{
  "train_examples": 15625,
  "time_shift_ms": 100,
  "fused_qkv": false,
  "qk_norm": false,
  "inner_norm": false,
  "moe_every": 2,
  "subsampling": 2,
  "layers": 12,
  "width": 256,
  "positions": "learned",
  "residual_init": "none",
  "learning_rate": 0.0032,
  "max_precond_dim": 512,
  "final_lr_fraction": 0
}
Rows from block 3, named by matrix and row number. Rows with one number belong to one attention dimension. Each number is 128 + 24 x the weight over its row's rms, rounded and kept within 0 to 255. All counts start at 0. After the name is the row's rms in percent of the matrix's.
# v: attention value (model.blocks.3.attn.v.weight, 256x256), inputs 208-255
# proj: attention output (model.blocks.3.attn.proj.weight, 256x256, transposed), outputs 208-255
v.135 098 [137 109  93 173 168 125 107 124 110 130  87 114 161 128 148 149 143 112 121 138 106  99  94 135 148 139 104 115 127 126 133 103 107 151 134 138 129 112 110 123 163 140 122 131 157 132 134 149]
proj.135 098 [113  96 153 141 122 113 109 170 108 145 124 152  97 143 125 143 141 144 139 125 143 133 145 127 101 102 134 128 136 145  82 145 108 139 113 155 136 102 116 126 148 167 117 129 150 131 146 112]
v.136 090 [132 115 123 115 164  83 121 130 116 159 127 142 166 132  89 168 107  84 163  84  97 101  64 113 125 136 169 150  62 143 172 134 119 163  75 142 120 113 120 130 147 163 116 115 128 109 160 137]
proj.136 083 [161 142 158 142 142 119 130 119  97  81  92 155  91  90 174 127 150 109 146 157  93 178 144 159 144 128  94 133 148 142 129 122 133 149 118 110 150 118 110 131 103 104 130 101 124 119 103 156]
v.137 093 [ 93 115 114 145 131 115 160 113 107 128 144 115 123 124  73 116 137 173 119 122 113 115 110 118 142 154 110 108 107 119 107 136 182  55 159 123 115 138 156 136 153 134 124 168 137 164 126 119]
proj.137 094 [110  94 136 114 122 178  98  89 133 151 119 131 106 128 172 133 100 115 151 146 150 137 146 115 133 128 136 154 138 141 115 127  93 121  94 120 155 119 180 102 128 156 136  84  69 100 127 115]
v.138 079 [158 101 125 117 145 128 100 118 139  97 150 151 132 121 183 155  79 107 103 130 116 144 109 142 144 106 120 137 138 164 160 133  87 129  77 132 157 115 120 115 132 124 139 101 106  89  88 124]
proj.138 082 [182 136 113 141 135 174 138 100 110 137 116  87  81 118 118 157 141 142 169 143 146 132 129 127  86 111 123 120 134 129 104 122 136 155 111 122 121 148 151  87 166 126  91  97 141 177 138 126]
v.139 092 [126 146 133 151 151 136  91 113 162 125 109 108 122 156  84 155 105 139 127 123 151 132 145 146 126 123 131 149  84 129 149  80 150 122 106  75 129 136 127 114 158 126 114 161  88 103 116 148]
proj.139 087 [ 78  88 139 128 129 140 145 130  93 162 106 147 130 139 132 120 137 192 111 146 143 143 126 153  78 169 109  44 118 156 108 118 111 134 120 144 137 128 163 123 187 196 100 113 122 124 132 153]
v.140 095 [137 115 157  96 134 124 176 143 151 118  76  98  64  94 152 168 152 110 147 141 130 110 110 151 154 116 106  89 115 143 161  99 151 100  99 117 164 130 148 130 123  74 114 143 128 130 155 122]
proj.140 090 [122 144 134 126 133 144 116  99 133 117 123 114 146 121 104 104 137 157 102 121 116 146 147 118 130 145 132 153 118 123  83 102 108 166 100 158 100  97 162 131 129 179 116 162 154 158 130 149]
v.141 101 [101 109 106 142 138  73 133 100  99 152 131 135 153 119 150 167 113 146 128 149 157 132 144 145 139 102 156 123 101 167 150 120 146 131 137 111 148 168  63 134 150 107  92 102 122 155 139 150]
proj.141 096 [134 125 126  88 199 162 145 129 128 113 115 133 135 122 122 118  81 134 147 129 134 154 100 127 139 110 164 138 115  94 149 129 156  94 137 146 115 156 179  80 106 113 119 168 122 164  95 147]
v.142 096 [166 180 156 109 161 108 128 146  93 121  91 141  85 154 151 150 110 121  95 132  90 159  82 146 135 158 149 114  94 157 142 139 111  92 129 162 142 155 118 137 138 116 148 131 132 136 174 131]
proj.142 090 [115 117  86 111 131 130 135  85 111 118 109 147 119  68 128 131 146  99 129 118 103 138 146 178 158 135 121 106 166 139 133  93 178 159 119 125  95  94 131 136 119 148 125 121 101 139 152 147]
v.143 092 [132 133 133 154 166 133 128 116 117 105 150  89 150 108 158 153 147 146 121 104 143 137 127  92 123 155 166 107 117 118 157 138 140 144 150 103  68 175 179 149 114  98  88 121 156 191 153 160]
proj.143 090 [150  95  91 119 101 122 166  75 119 117 144 122 120 169 150  95 133 160 134 114 128 174  94 153 143 115  95 137 110 143 117 141 119 110 167 117 157 112 152  86 149 141 109 146 115  71 118 126]
v.144 092 [115 153 149 116 131 112 137 130 117 190  80 123 102 110 135 131 111 113 166 159 141 136 173 140 173 143  53 130 134 131 138 119 112 123 145 127 180 174 176 171 109 114  97 155 101 118 145 165]
proj.144 092 [132 160 126 132 142 152 158  75 178 107 136 109 109 114  99 114 151 152  97 150 100 104 105  97 112 133 102 120 104 128 170 133 131 165  79 133 104  95 129 130 152  69 114 129 147 122 114 115]
v.145 089 [176 119 123 120 113 143 101 123 118 116 130 127 170 114 133 157 166 102 162 117 173 108 105 137  99 106 134 114 105 114 123 110 104  80 136 131 141  97 113 125 147 121  97 123 138 117 144 130]
proj.145 089 [119 123  80 146  92 139 179 116 162 173 118 117 129 108 110  80 121 124 128 139 139 151 122 172 104  97  95 123 133 144 119 134 166 157 137 125 122 129 147 102 138 155 185 111 107 123 119 105]
v.146 092 [121 176 165 140 113 108 124 134 116 117 140 119 132 125 134 117 149 118  90  87 168 108 155 165 141 101 132  91 114 150 173 175  96 127  77 157 138 142 165 121 125 151 140 134 182 163 122 131]
proj.146 087 [137 111 100 142 127 156 167  78 130 167 108 156 120 162 117 113 139 112 181 131 129  95 148 107 123  65 130 132 126  91 120 101 151  78 143 100  73 148 122 154 125 123 178 131 134 113 139 124]
v.147 093 [141 137  76 114 150 146 125 112  93 122 141 144 139 116 128 106 122 149  84  88 151 151 150 151 112 173 119 136 135 149 125  89 128 156 130 126 130 107 144 138 153 110 156 128 111 185 114 103]
proj.147 086 [139 110 113 162 116 139 144 134 141 156 165  99 157 129 147 139 135 113 116 111 113 108 112 122 162 106 158 128 125 117 135 152 132 115  82 138 159 128 126 156 123 182 116 110 130 129 130 165]
v.148 098 [167 132 145 139 117 144 165 101  74 113 154  85 150 110 141 112 146 101 125 158 154  97 155 141  93  83 130 112 160 173 110 117 173  85 138 142 114 110 148 137 125 127 120 152 119 131  73  92]
proj.148 093 [116  87  91 135 157 145  94 101 139  94 116 145  85 146 137 125  55 142  66 124 131 135 111 113 154 105 115  84 107 126 100 114 113 147  92 155 135 161 120 140 146 113 135 127 127 124 157 129]
v.149 093 [154 155 144 104 149  99 108 119 152 123 142 102 137  91 123 155 161 132 138 150 169 129 117 107 126 140 111 186  27 130 119 158 121 127 125 102  99 114 143 136 173 116 125  87 119 158 100 194]
proj.149 090 [103 125 108 128 118 171 122 113  93  88 121 132  96 111 133 118 135 121 142 191  84 118 116 153  92 175 107  88 172 158 114 115  75 119  98  81 133  97 150 152 113 114 133 137 132 112 133 107]
v.150 095 [140 135 157 128 116 104 123 120 134 119 133 155 158 146 126 156 137 108 110 160 114 136 165 178  95 114 141 106 105 162 142 109 105 169  98  89 110  71  89 131 126 140  90 147 114 144 110 144]
proj.150 098 [ 96 154 124 145 140 143 133 135 143 144  92 144  94 111 132 128 152 131 116 148 131 113 105 133 148 128 151 137 131 114 124 150 111  87 137 171 142 183 123 135 126 145 138  84 184 129 152 151]
v.151 093 [128 107 101 137 128 121  91 150  88 124 154 100 137 129 105  84 131 113 129 149  82 171 140 143 162 139 129 115  97 111 119  81 116 151 129 134 137 108  86 150 108 112 147  91 111 135 158 100]
proj.151 086 [141 101 122 115 112 140 138 122 126 175 138 139  84 115 138 148 164 145 113  97 130 134 104 121 128 182 113 101 135 129 121 156 113 107 156 110 114 123 150 115  98 119 114 144 154 129 143 169]
v.152 098 [160 111 127 105 101 126 159 120 141 103  98 101 139 106 150  89 163 167 141 163 166 121 118  94 161 137 118 143 156 108 143  97 106 141  87 111 146 142 134 157 114 134 140 120 158 125 144 120]
proj.152 095 [133 149 148  99 162 165 119 156 122 136 143 106 162 144 100 140 121 147 129 130 138 154  90 107 104 148 127  48 106 146 104 186 140 119  92 137 144 142 134 129 110 119 133 142  94 120  99 147]
v.153 098 [119  96 132 129 152 160 120 119 145  81 151  90  80 138 132  81 174 134 125 148 112 173 117 106 147 137  43 159 107 163 143 105 137 119 150 107 142 117 135 138 115 153 114 114 161 158  88 103]
proj.153 093 [162  98 177 138 115  77 126 164  67 178 126 141 166 101 152 163 101 112 100  88 135 113 127 133 137 147 125 141 152 140 114 122 113 157 111 111 147 101 109  94 166  61 161 155 116  96 123  89]
v.154 093 [112 112 103 138  93  97 144 113 132 105  57 130 149 140 119 157 145 103 146 123 147 171  66 122 145 105 155 119 124 100 118 129 100 169 133  99 117 128 139 109 107 160 124 131  81 120 125 145]
proj.154 091 [123 151 184 125 161 133 139 157 110 126 121 125 133 140 158 123 103 126 134 115 125 158 149 147 121 146 167 102  96 122 119 111 132  70 125 134 100  86 134 110  81 152 122 148  97 130 140 158]
v.155 093 [179 158 115  73  92 117 142 156 124 134 154 152 143 163 103 131 180 155 107 135  92 126 124 107  81 128 113 106 155 151 138 117 116 119 100 145 189 137 135  98 181 123 142  96  97  89 126 110]
proj.155 095 [137 126 135 160 123 155 107 114 144 157  98 118 126 127 121 124 149 115 146 116 143 140 109 127 165 112 159 153 156 129  90 143 136 151 115  91 113  98 135 124 118 177  98 154 212 170 122 112]
v.156 097 [128 116 145  62 129 175 106  83 125 151 110 116  88 135 145 127 155 146 159 145 165 116 139 148 138 127 147 109 155 119 167 162 146 142 150 119 182 127  96 110 132 126 108 155 105 151 141 139]
proj.156 094 [147 127 115 121 111 125 108 123 154  99 106 118 156 111 121 112 111 137 142 146 140  96 151  88 107 119 185 143 116 148 129 110 143 111 166 135 102 172 146 146 153 148 154 119 105 146 100  72]
v.157 087 [132 155 131 104  87 153 153 184 121 109 135 143 113 136 154 107 119 128 122 118 146 113 135 153 144 133 107 113 114 106 105  90 162 142 166  91  65 147 123 166 111 106 136 143 130 167 155 143]
proj.157 088 [109  91 168 129  92  82 134 104 143 108 171  99 128 169  93 137 133 155 101 129 137 155 169 129 159 162 165 163 107 113 136 125 138 136 113 136 117 113 137 133 108 177 136 141 149 132 116  57]
v.158 091 [137 152 121 123 135 131 144 111 113 126 125 157 171 157 134 136 132 138 118 162 124 151  93 135 103 157 133 145 127 148 149 124 137 110 138 153 167 141  95  98 122  99 111 143 138 120 132 108]
proj.158 089 [132 142 139 117  83 101  80 168 131 118 141  94 107 151 119 143 106 141 166 106 136 147 123 133 106 109 154 151 152 124 155 118 126 165  91 122  87 104 136 119 121 115 104 117 115  95 123 174]
v.159 097 [120 161 141  96 149 124  95 152 132 122 133 137 148  84 102 133 131 141 154 130 144 102 150  88 175 114 161 101 134 153 109  84 121 124 113 118 120 109 146 141 114 137  66 121 136 149 132 153]
proj.159 094 [127 102 107 148 110 152 154 134 115 110 162 107  71 133 150  83  98 200 108 103 104 105 107 165  94 135 119 126 134 102 129 120  80 144 196 158  93 138 145 168  60 151 164 163 109 146 105 136]
v.160 095 [135 167 126 117 114 181 134  80 146 117 125 121 138 123 137 135  77 132 116 104 139 116 143 127 167 134 157 102 131 115 104 121 122 130 115 174 122 165 144  90 134 150 130 103 150 111 121 111]
proj.160 098 [153  85 141 109 124  88 130 182 151 174 131 127 113 127 122  97 133 133 144 135  97 102 149 159  95 114 125 164 147 190 131 186 124 128 145 143 137  90  90 161 116  92 126 119 116 154 121 139]
v.161 100 [154 110 111 137 111 117 123 132 104 170 149  96  82 147 156 150 148 126 110 127 129 177 105 122 104 142 178 117 179 127 110 125  91 145 126 135  68  99 126  62  68 123 128 108 112 160 121 112]
proj.161 102 [131 117 140  99 114 104 167 156 162  93 119 162  90 122 131 135  91 149 150  82 106 104 119 141 145 126  73 119  86 177 168 132 148 125 174 115 123 114 145 132 152 132 105 148  95 138 165 129]
v.162 092 [119 125 140 128 178  90  92 140 125  97 118 130 125 100 121 149 138 106 116  82  97 193 125  93 104 141 171 116 137 194 123 144 151 115 113 129 142  97 157 100 151 112 155  85 136 126 121 126]
proj.162 099 [120 131 105 148  78 121 130 104 129 137 117  79 106 155  99 119 103 161 145 166  99 105 132 124 150  84  86 156  93  89 147 123 134 129 139 135  92 190 101 161 124 154 118 147 135 166 119 109]
v.163 106 [134 128 151 160 101 119 135 115 175 146 126 168 136 134  79 106 177 120 134  94 155 186 122 120 129 150 113 143 114 114 133 160 104 136  92 123  88 117 105 121 137 151 127 109 127 110  94 140]
proj.163 103 [141 136 146 104 144 116 110 149 117 129 168 137 142 144 132 116 122 119 120 109  91 112 144 114 136  77 117 108 139 161 113 113 165 106 157 144 113 157 132 137 114  77 116 109 128 133 169 148]
v.164 097 [ 96  87 123 129 144 110 185 139 175  86 130 156 134 146 145 143 123 140  90 151 116 129 116 162 160 174 142 134  96 139  76 139 156 136 121  97 127 101  69 120 119 148 143  78  91 163 140 114]
proj.164 094 [150 185 106  94 125 135  72 107 126 155  96  80 138 119 140 120 136 137 161 127 172 109 141  92 121  83 108 123 156 117 152 138 116 102 140 119  85 108 171 153 158 109  93 178 149  89 153 138]
v.165 101 [117 148 138 145 108 126 100 103 150 147 129 150 139 116 110 110 121 112 109 153 113 122 149 133 135  98 144 145 163 104 102 119 111 136 101 126 102 128 146 165 113 153  99 130 108  77  96 115]
proj.165 108 [114 114 142 123 158 155 151 142  79 157 121 100 132 105 120 153 183 146  99 118 145 122 141 120  99 110 108 154 138 101 123 159 138 139 157 114 128 113 155  80 142  75 135 134 127 155 152 128]
v.166 092 [ 63 105 154 139 131 157  93 124  80 104 109 105 164 121 125 115 136 121 122 152 164  90 158 123 163 121 133 109 124 122 123 135 114 138 120 119 135 151 155 165 169 130  77 137 136 125 131  85]
proj.166 107 [117 160 129  77 111 127 137 126 180 140 166 140 126 113 127 146 123 169  98 108 121 160 121 118  90 104 150 133  88 135 161 113 132 124 142 123  79 108 106 104 147 103 149 152 110  84 118  98]