config.toml
head_dim = 32
parallel_block = false
expert_mlp_ratio = 0.5
wave_strides = [5, 4, 4, 2]
layers = 12
positions = "learned"
residual_init = "none"
eps = 1e-08
batch_size = 48
Rows from expert 6 of block 9, named by matrix and row number. Rows with one number belong to one neuron. Each number is 128 + 24 x the weight over the matrix's rms, rounded and kept within 0 to 255. All counts start at 0. Numbers have three digits each.
# up: expert up (model.blocks.9.mlp.up, 8x128x256), inputs 128-255
# down: expert down (model.blocks.9.mlp.down, 8x256x128, transposed), outputs 128-255
up.99:119132134149143131124118134134146095130170114124131127149136104113143111126108104065104147113131134137114108112117100130125103080158127153147094143112111134130207135149080128141119111149161084103114096117126154113182106134135156118159162140131148139136128138143162104154123147142121144112149133120122138113120159098116120135097088115134139175148129132133097132134149149085118140158137
down.99:126119167178107146135141133137129139121138109126101157104155154145100129116107166141114083116111153118117107154131114148092166127123081149133114093113143136155120104174166133092118144095157159136137107150094139123123101086124170119166119133100120119176132177112125088123133114196138122123117081157124164104129099115130107121108136132079137112109134115148107111105142158115090146103104
up.100:135138088125149168094153125124159123119129149132173136146105111128122151110098103130112087145092102134129124158107128091140124141125097128103122149128181147129115108089121135109130125148117116114129145122153123142130104143172119116143177138126145138137117125093096157101122130172132148129121163160121166140133117108118122140162118100111150115123147156168120127138148120146116111131136
down.100:110158113118129156127079138106128122103147113136135084098150114137134113125140131142150141146167100125140153092147132132136137125131125130131111132132094125147094156116121110162093135099143122091149182112115192123151105110135133146148129133108119136124132149139097094062094140161159142114138073085108153127127143096156117140103125124111168115166147115149145119114144125121143172137143
up.101:109147078178125126130162083120162131111119103094126138147142125153147133143126156139088120131126102101121108123155124122114129120122109115117170134095175134155108123145144085110129126112131162127146133131114119131156136148125117114126117095119111134119139094118146110074123124149150126138147141101144103140133118117092134168151150132105090134121101110131140174130169131121087100162139
down.101:143126137120141110125107119106101150100104130148108121127131103138085084134143183141150152122131111116115173117154141123136146139120112164119131186123102076157149153146121143131151142121101179151116134119137129177155132149123109106097139175115123152065131138090144131146117127137163087131119114117138111121168091128157139137142104096156117110148099166114113103139125130113150154131123
up.102:120128104169135154126096136099149125103114123094123169187126127154113160139113107142197081116127114138113135108110096142152140138132160116118121139132111097121140107133144108087151107145068159116087121159144092118176118104134097095169116095135099156124141154146146164122158114144116159106156105159098135135148130121114059152088119146147133151126126113164134182155149111097129125095124
down.102:097131127071135080153113124130128142121074128126121135126158093113131117152134127125162130100109153143116113152106151109129114140110106101137113152113113132112150115135075118105088131078105133097142150164142165108163106161144152151099176151117112106151126133124132136093150135119148125121123135134115139117170105145134133145135131100145164151114080132126149100106139121158117123092182
up.103:173142127154116110148155140144098074147155128135119132130170138121174124107102109174166118094109086142080156127123105118111130114129116149138170132148102116112130136133076081134116142153112128120107160117146150130135180127115130099144110107096129119163110164131115134147140090165105117162099152111171125142143107124140113141150139145109111126126141122105147151172100158156115106150129
down.103:110130105114140136124127174131130125092187122111148135121133181097096084149145138135103098096159112108116131119138112133143116146116103106142124183141160100131154127128103146113139123102144155138096163108094103163159130122125105138102175144128127153136135099097088122098127130084110124138166159119063075108144135143126130164138133142111125135119108136123162108140141142167133131131100
up.104:113132108096132137142134118130127110132119110110110136133108163159113144106157114121119105126154153146129091102136177119137129140154167138179124124106124132113141103060117152159138104120145143139164096109101130116156061081086165146131156107128134138089153120153134192097102123089135156137131138136070129153126122168100199168138118145183138111149133148116159126157129123090111119122123
down.104:146122099104090147100122139125132107091099148099114138137104126110122138134146101133099143062105117122116159130105128149115121151143095117102104100152147144102127138132107114122129166157169132160110124132145173120146116159147132156146166121147107097138107152084117123128159109112161148124147181164142102178131089139088121145116116121126092142129155181099095135088130149175155154125080
up.105:119118102136148101109142134189120163105118108094136129147114104153178098081160138132110155109123145163160073119165130174109140118133140091189164114129143122134143145151141174095104171133155140118095103112099135123115121128137135153156112108100115150116086120132177127126101159193140127105116125096154129123140115123129138152132137118153103164147130111130130130093123108136097153174088
down.105:130169119102122089129076147136092123121169146147158156162138135122144168138128114137139101157098148118177145126143163114135169138164138115137152160158100143099131096108108092104125119104115113108122129114152131156142135129096126071137096145161159089126144163104129120143111133156055113103123100173150082143176164131107112112147093173123105122117123167151100150140137131148129118084073
up.106:174133126141113108140114119151120138116116129116094136133123107158141104098122132106182155115117102124115141107115146112124135124120124111149086158134078131127151139121116108135153164158130115136109125130136116135134121094112155136116099142134138113140115108164127146147108150070112163099146149146125110112112109141111134145108097160104112170094144100123143081131118095107116131144142
down.106:083104133119142144122129126169136118125136144104108098082135126170120137127115161099178161128122113138122160163179150093107119130124141119163086114126123129171093133116166135111102103112049127109149154137134138127130133127143131112087123160175129169090160117125094119132141142109093107142126105100117139128116119097122185119125107132127169124106146151146102150147136128136124116101101
up.107:100140128172094120137180135148104091152171158119112112117118120121134164077149052137093140107145121139164124174151154141112148096119149124111156117127098096128115104138082168088131113136121116161126148174123094080157151110108168107204127181124127099101141104115129133140160122137129122110098096133157148109132124129133199135101136113083088152136138133142171125110142119150115175107128
down.107:153147132116085127115114140144093081088132153089108193141116181157132111128112122115086091124106133062114128151132150171097113127128085126123090142084146116139082165109141142140149129123141137112204104133115171149132106161119096100141090103136118143127128152139105125152102136186163108170111113162105123128154141104106119114164129139138091132151163108140140117150153167097186117099089
up.108:098120127096154139147133131125150127115175140138132085158154126113135153128117099133131152118124148135135138142128182152132142130120100157131095100128150107134139128090137125135111119151123128087159114125110129126127123110117148127120115160158097137089182120120125153166125144083153104115109126139127143141129115109080147144150116123149132129139121145116134094141128135117149161131090
down.108:093109115106087133089129113126121123136168151119135133136137145139112111167088083145122129126115139133158148133148136103147130108151124143163138126161133155110111123126142125116108117136125165126153139155124153147160144139101104155083124141134140136139113127142134141146121156182129152102141184085121116096089140135156132159141115071128106145138133129128155144086125115128153153144098
up.109:124147147110106123137154133146118147143103110107129122100146158144110128088102140130131119105129165101127124104126128118118150146128159136108126119141136122137151142084128134138159135140145147089149103103121131135153117135137125169121130123106134160131103145098181102196155154116112108081157128139181149139156139102109141146122138155117115132074139092132098108134118120096149120163123
down.109:109105086143155119093138127099136121102124100134139155163091143121128098106148093122143150137090143133126082143137147147139127102192122115138122156088082134116104111182156117110145122085112154184117121105118134101095094161119139181100124182152079168146107131149101129157097118147134128131140121096079145147115116146116104118122106129154152157130135130121119135087115115121140099089094
up.110:125093143137118125139152111133122121104125141137124118093112107132080118146115116090085172110156131146190083128134143125143117119086143151106148135146110132155116128108115133137114095152151138152131121126119133127107120109120155141163111137125152146123133092159160163114132178117131143126152183124132105114124108117113106127110138144122121110105129108111186091110135118118130111141123
down.110:144110160134128130145129144171110116067112131140120145124123143159117130103168121115128145128118105161136121164154120156092087138166127169115160121115146131141132095138163101121083087112104175150137119108118165146095116141083178125175144138159107144146096110121120112137096093143119119095128121131132133160089140105143079157103135097126173132141134148141084113122141139133119103092133
up.111:091153142145114141110187115143162148108132171130112114120156118092132148136144141129109112111107084103149146144146160139134093119108135130117106160084082080076112151132119120171141170179118132170152170130091124150179143115093145157174135057094139107104154138150139125131172114138130120118169137136130103115141129104149134102140132087103116152103103115134158179102120134131133130137125
down.111:116107149132095133140123073119141116152112105127157142126076152185103148131078125143141128143122073165105119130167097074123123103100117133154133115146113142138096134138106091100160178122143128121147114170091112159113080168132095077114097122145125098138102124161120124170107102124098166148091096073119148112160152164142165152132116113112131102128136125070134143165135128070155127158129
up.112:116129139095124081110157107123088162081158103145120122098126122121122118170104149114201072140148148133124128098148146155109155111110146112163114131134123092092098122112124113146134147156110070135140154120109150138138106104065095085133123078121175132153090119114137095129102112120145141134105129095113111124112155155093157141129117135101181138132148160117163115138133152098097140111116
down.112:102142156119098119156097116120126141084117133131139128111099160160135141118144146168123132105118108140094139172126133096130080064147156114128148149117129179150156068134063141110134140110152148179131140131145085096069133123143144112141120134165113117150149130147122166153098136137128124107102142132116127127123055149160119139118104153157128134120160163130162097128130168126136127167171
up.113:176113089139114084149100120132199132122098111157116162090119098132088144086118183120093129102160127138113077136135134149126134117135090117136141104104124135088102126088096124163155125163131134115119138109161098157145126117126104153141136166123131158146093121111140144145113094099122117080089135146129122172155096151130160101122115156154130149137147088074126098106139124130109120149124
down.113:109060120115128139137128128113114095097151117173152151132124122109143150089148146112079147117127098090138144131056155142104086127135099075144099083141105169132199096141175115139138133144144138142115139152122178100171158118147113105113116080075121138114167134148121139141080155141099125156144124111128117139103126057107117127115161169116129138128167136155150138139127151129175124149120
up.114:133183097087111128077146103127131120084144133135136112102148172160131130098101193110134118148139120131151154150137103185120135126137150088205177122132143154115118165145168094151088202148112103100173095152079122125137135153135071115128098122121182135144111133150085123118127135067158116153144152144153136139101144103160143063154113114094120175167140158082124094131128114164162175164109
down.114:086142157146103118134107104077156131145175146144098171127159104096128123120185095100098173073139100129154148138091123144135179163117166168115069152104157137122123088118111169121108104141081145094121147098158108137153109092118152130152119149123100138148090111146130108149107165098137166175169117148147117115095122127095107075140096170156088162129122097113102085123095152093114144140109
up.115:121118124135175080108151129079104079117157112124147179162108148139125135124129103094149105126119123153154109144155097170085164109105145153135109150160130105155111114102124109111116130113126126163130099137110124115166144124142132146132125101175166112128139129154145138145142121187126097145111166137141094145149118119189155070124101102089132166085136140141094093129155115129189122149123
down.115:109147143113135116170110123167136089131132128168159097105153133095111150120131153099149110149167122101158148164144097131116090166187147139141098130127100152068117122123094139218101142139102126078127118106126140119101172100109153113137107137112111066134127167116122122110146159136135140112108140117130170113161163090075191133109142088142141126114146082097131151106196160099145115110173
up.116:099083169147097105085107108145136081167101107177076138134135117145135144126135107161164081139092156142142148109114116151126132142126114139128109141122177077145133178124111134079111086129108161115107154104083100098142118124136090148111162134144138126112180104142130132115182140148140154129164105094088114174126141057145104154122135127105172149131160133147178133100165150127123159142162
down.116:125135104098152151122101129141132118158170140130138115160121110119139126138065115116129116142111149117108140168144122133166104124072163065078109142106159104170150072099125152148117115138146153098101111139161131107079124114105161118129175110159140185182108129150141138124142119086125130061170117168122109156110130115153141152093123162159121184079089117106145092158143102127131112091133
up.117:111124120121138146174109120131110147113109140119124129150106131130104113119119136112131121126150128138138109117110152092124138105150138102119156148153107139117097139140153141141143167100141106105154117104130118149151140120138161128150118144147126133128139134140099129139147112096117134101115104105124131142142139145159115109113097134148125166123142148129162142094167145126131099100121
down.117:117108120078107126135116124175139146153131142144154177130113114140151137142100136141108123160154095141083107137131102113157111136151095110129149102085100105173132118133118133106117145106110172165122147104155190101106106141133149159127131125105108135135108122165139154125125127124108144137127132091142130130107143099163110144120158112122171134118101119139149090117083135118134083146093
up.118:039118133079117126171126100139130105152127042105095137161165109126123154155119100132093153170171115125112147099120150116120138172102135130131105145131145127141141090130147152109129142113124079132084156146105148156132081162126155157149101126111100126115152163103120132155166115149107143128095102092109135127172099083121100110215126115131165137089157104131086130168122084158143151144145
down.118:129100172136114119143157116127079121157105143157178108122111092116132117128128145159176113127134086102171126139111198184119112149159152135158164077159148170075138085138155128149141174115090093141084099121121120087139170117186125152118133103174143122116158111145098097131136127081124120091100196115093108125130126111170165129107151151138101099141136144102168130087180125142109103106108
up.119:099152103112101131117164101144108187077123140070147161111117151142128158112124126111159155080178184155182100115110142149114102165102153146162100112137090120129112098150118158110120108181123121075128126144140128140156115129145118119134125111160132131070122103114108071126147140120100145134111096132137086133148125080103129076131123130114121132157123151141120131147127098121144112158102
down.119:128119128146141091175141129118131145135110137115097119155072150129156089106153126139170133144115128127120189105115144108166116134098110139140099169148157119121097116095142083150155133133176138165168124148135148130120113119186110158143076107135136126127152087154151113118104133092084157172157112100129123128111114186155161154142114153107101151136103080087135100144144145132089093133156
up.120:115117117123133147123119084121131088169119094119108140151147097136127138123154103145131169105116141129182142122126137113112144134120109142089152136146105118119109109094101171165111127140130134169089124145130164184133155124149103162151123139141118157132117109163151089161144080143153096160089167127138112156117120103137139133134156108103070178077136138131165101112151114071165144140143
down.120:100118144135144147141127165146124135126096172158134103145112150100152145113130094112076138137152110156138118123134123099128121129090133134163139115162126170113136148112102132157083135095129099101118110113165118131090164125141112115116133138141147132115133149139129136128129183156106142137139103140096107117080122144113199151113118145153108140133126128141163097132098135108090095131096
up.121:097118129074110119092157108138141097109135132121109103152151078164113150096147175090162077182128135126154130104117115110130142103103182112174147139128127092130137148175153150164158127118123182129084155148144128110080136131098097135157179082138187129137114144118135104106129142130149173134126095065145155153101109083111057108140139123120133136123116100086180146153105183151133119110125
down.121:158136143148169164117134135097132133134117114184123119112137136178152116113129133139122098135148123109144175124122121137148123100159131139142103097152112139173072130125125121181118121147142068120138134149112144124150106154173159104132098145163119142165157105114121127152167133072120097115092121136144124138177173205147157133133145117154133114099163128123091153137130089129101127133131
up.122:181153134108082150079128139124146156106143161154183140106084125159124087089100110095137160124112160123177103117139117137106148128096119141136123093137128104113102113129114123164141150133116141150141183109103122151082132127103100117115076147115119160157129093099107162127084155103123163121112155101179161114103151153140150119160121060124130111161107168126105130117091102120168102119131
down.122:108136134170185095124114136091150098118167190169083136137163087118113131080099115179111107147139090152117094116154127126108150165140121100144162120138194143085183119169098124140095142110119129193134110110132147115147112146109114132163115181104120167140150120121113193114121140133156138134126148171148126134157142134091101104119106153103152160100096181187102151115098176159117112146132
up.123:136142164140113116091117073146152171114132137081169108146119138176133138083129127186152145093146160159126098120114143141152103091094173122102125105166076109102141129176119122133140144096199109113176076130133148170126113149143102141089141129095164114123116162081126132122122089110136125143146137129097124109152140107131088158099120078111090138141106139113113110113161118125130089101138
down.123:122129099118190124134147079137109159114148133162114120132088110119123110128169107147079142096101140138131166176135104110116142158074139122119113159118116078119129179102158150095077127116110167135136184135146153124142138114125134135150143163142117152179094147140125127171130103097162152141145128137102117131144133144167121092156166115070132076088128125118127121151167104123086131132134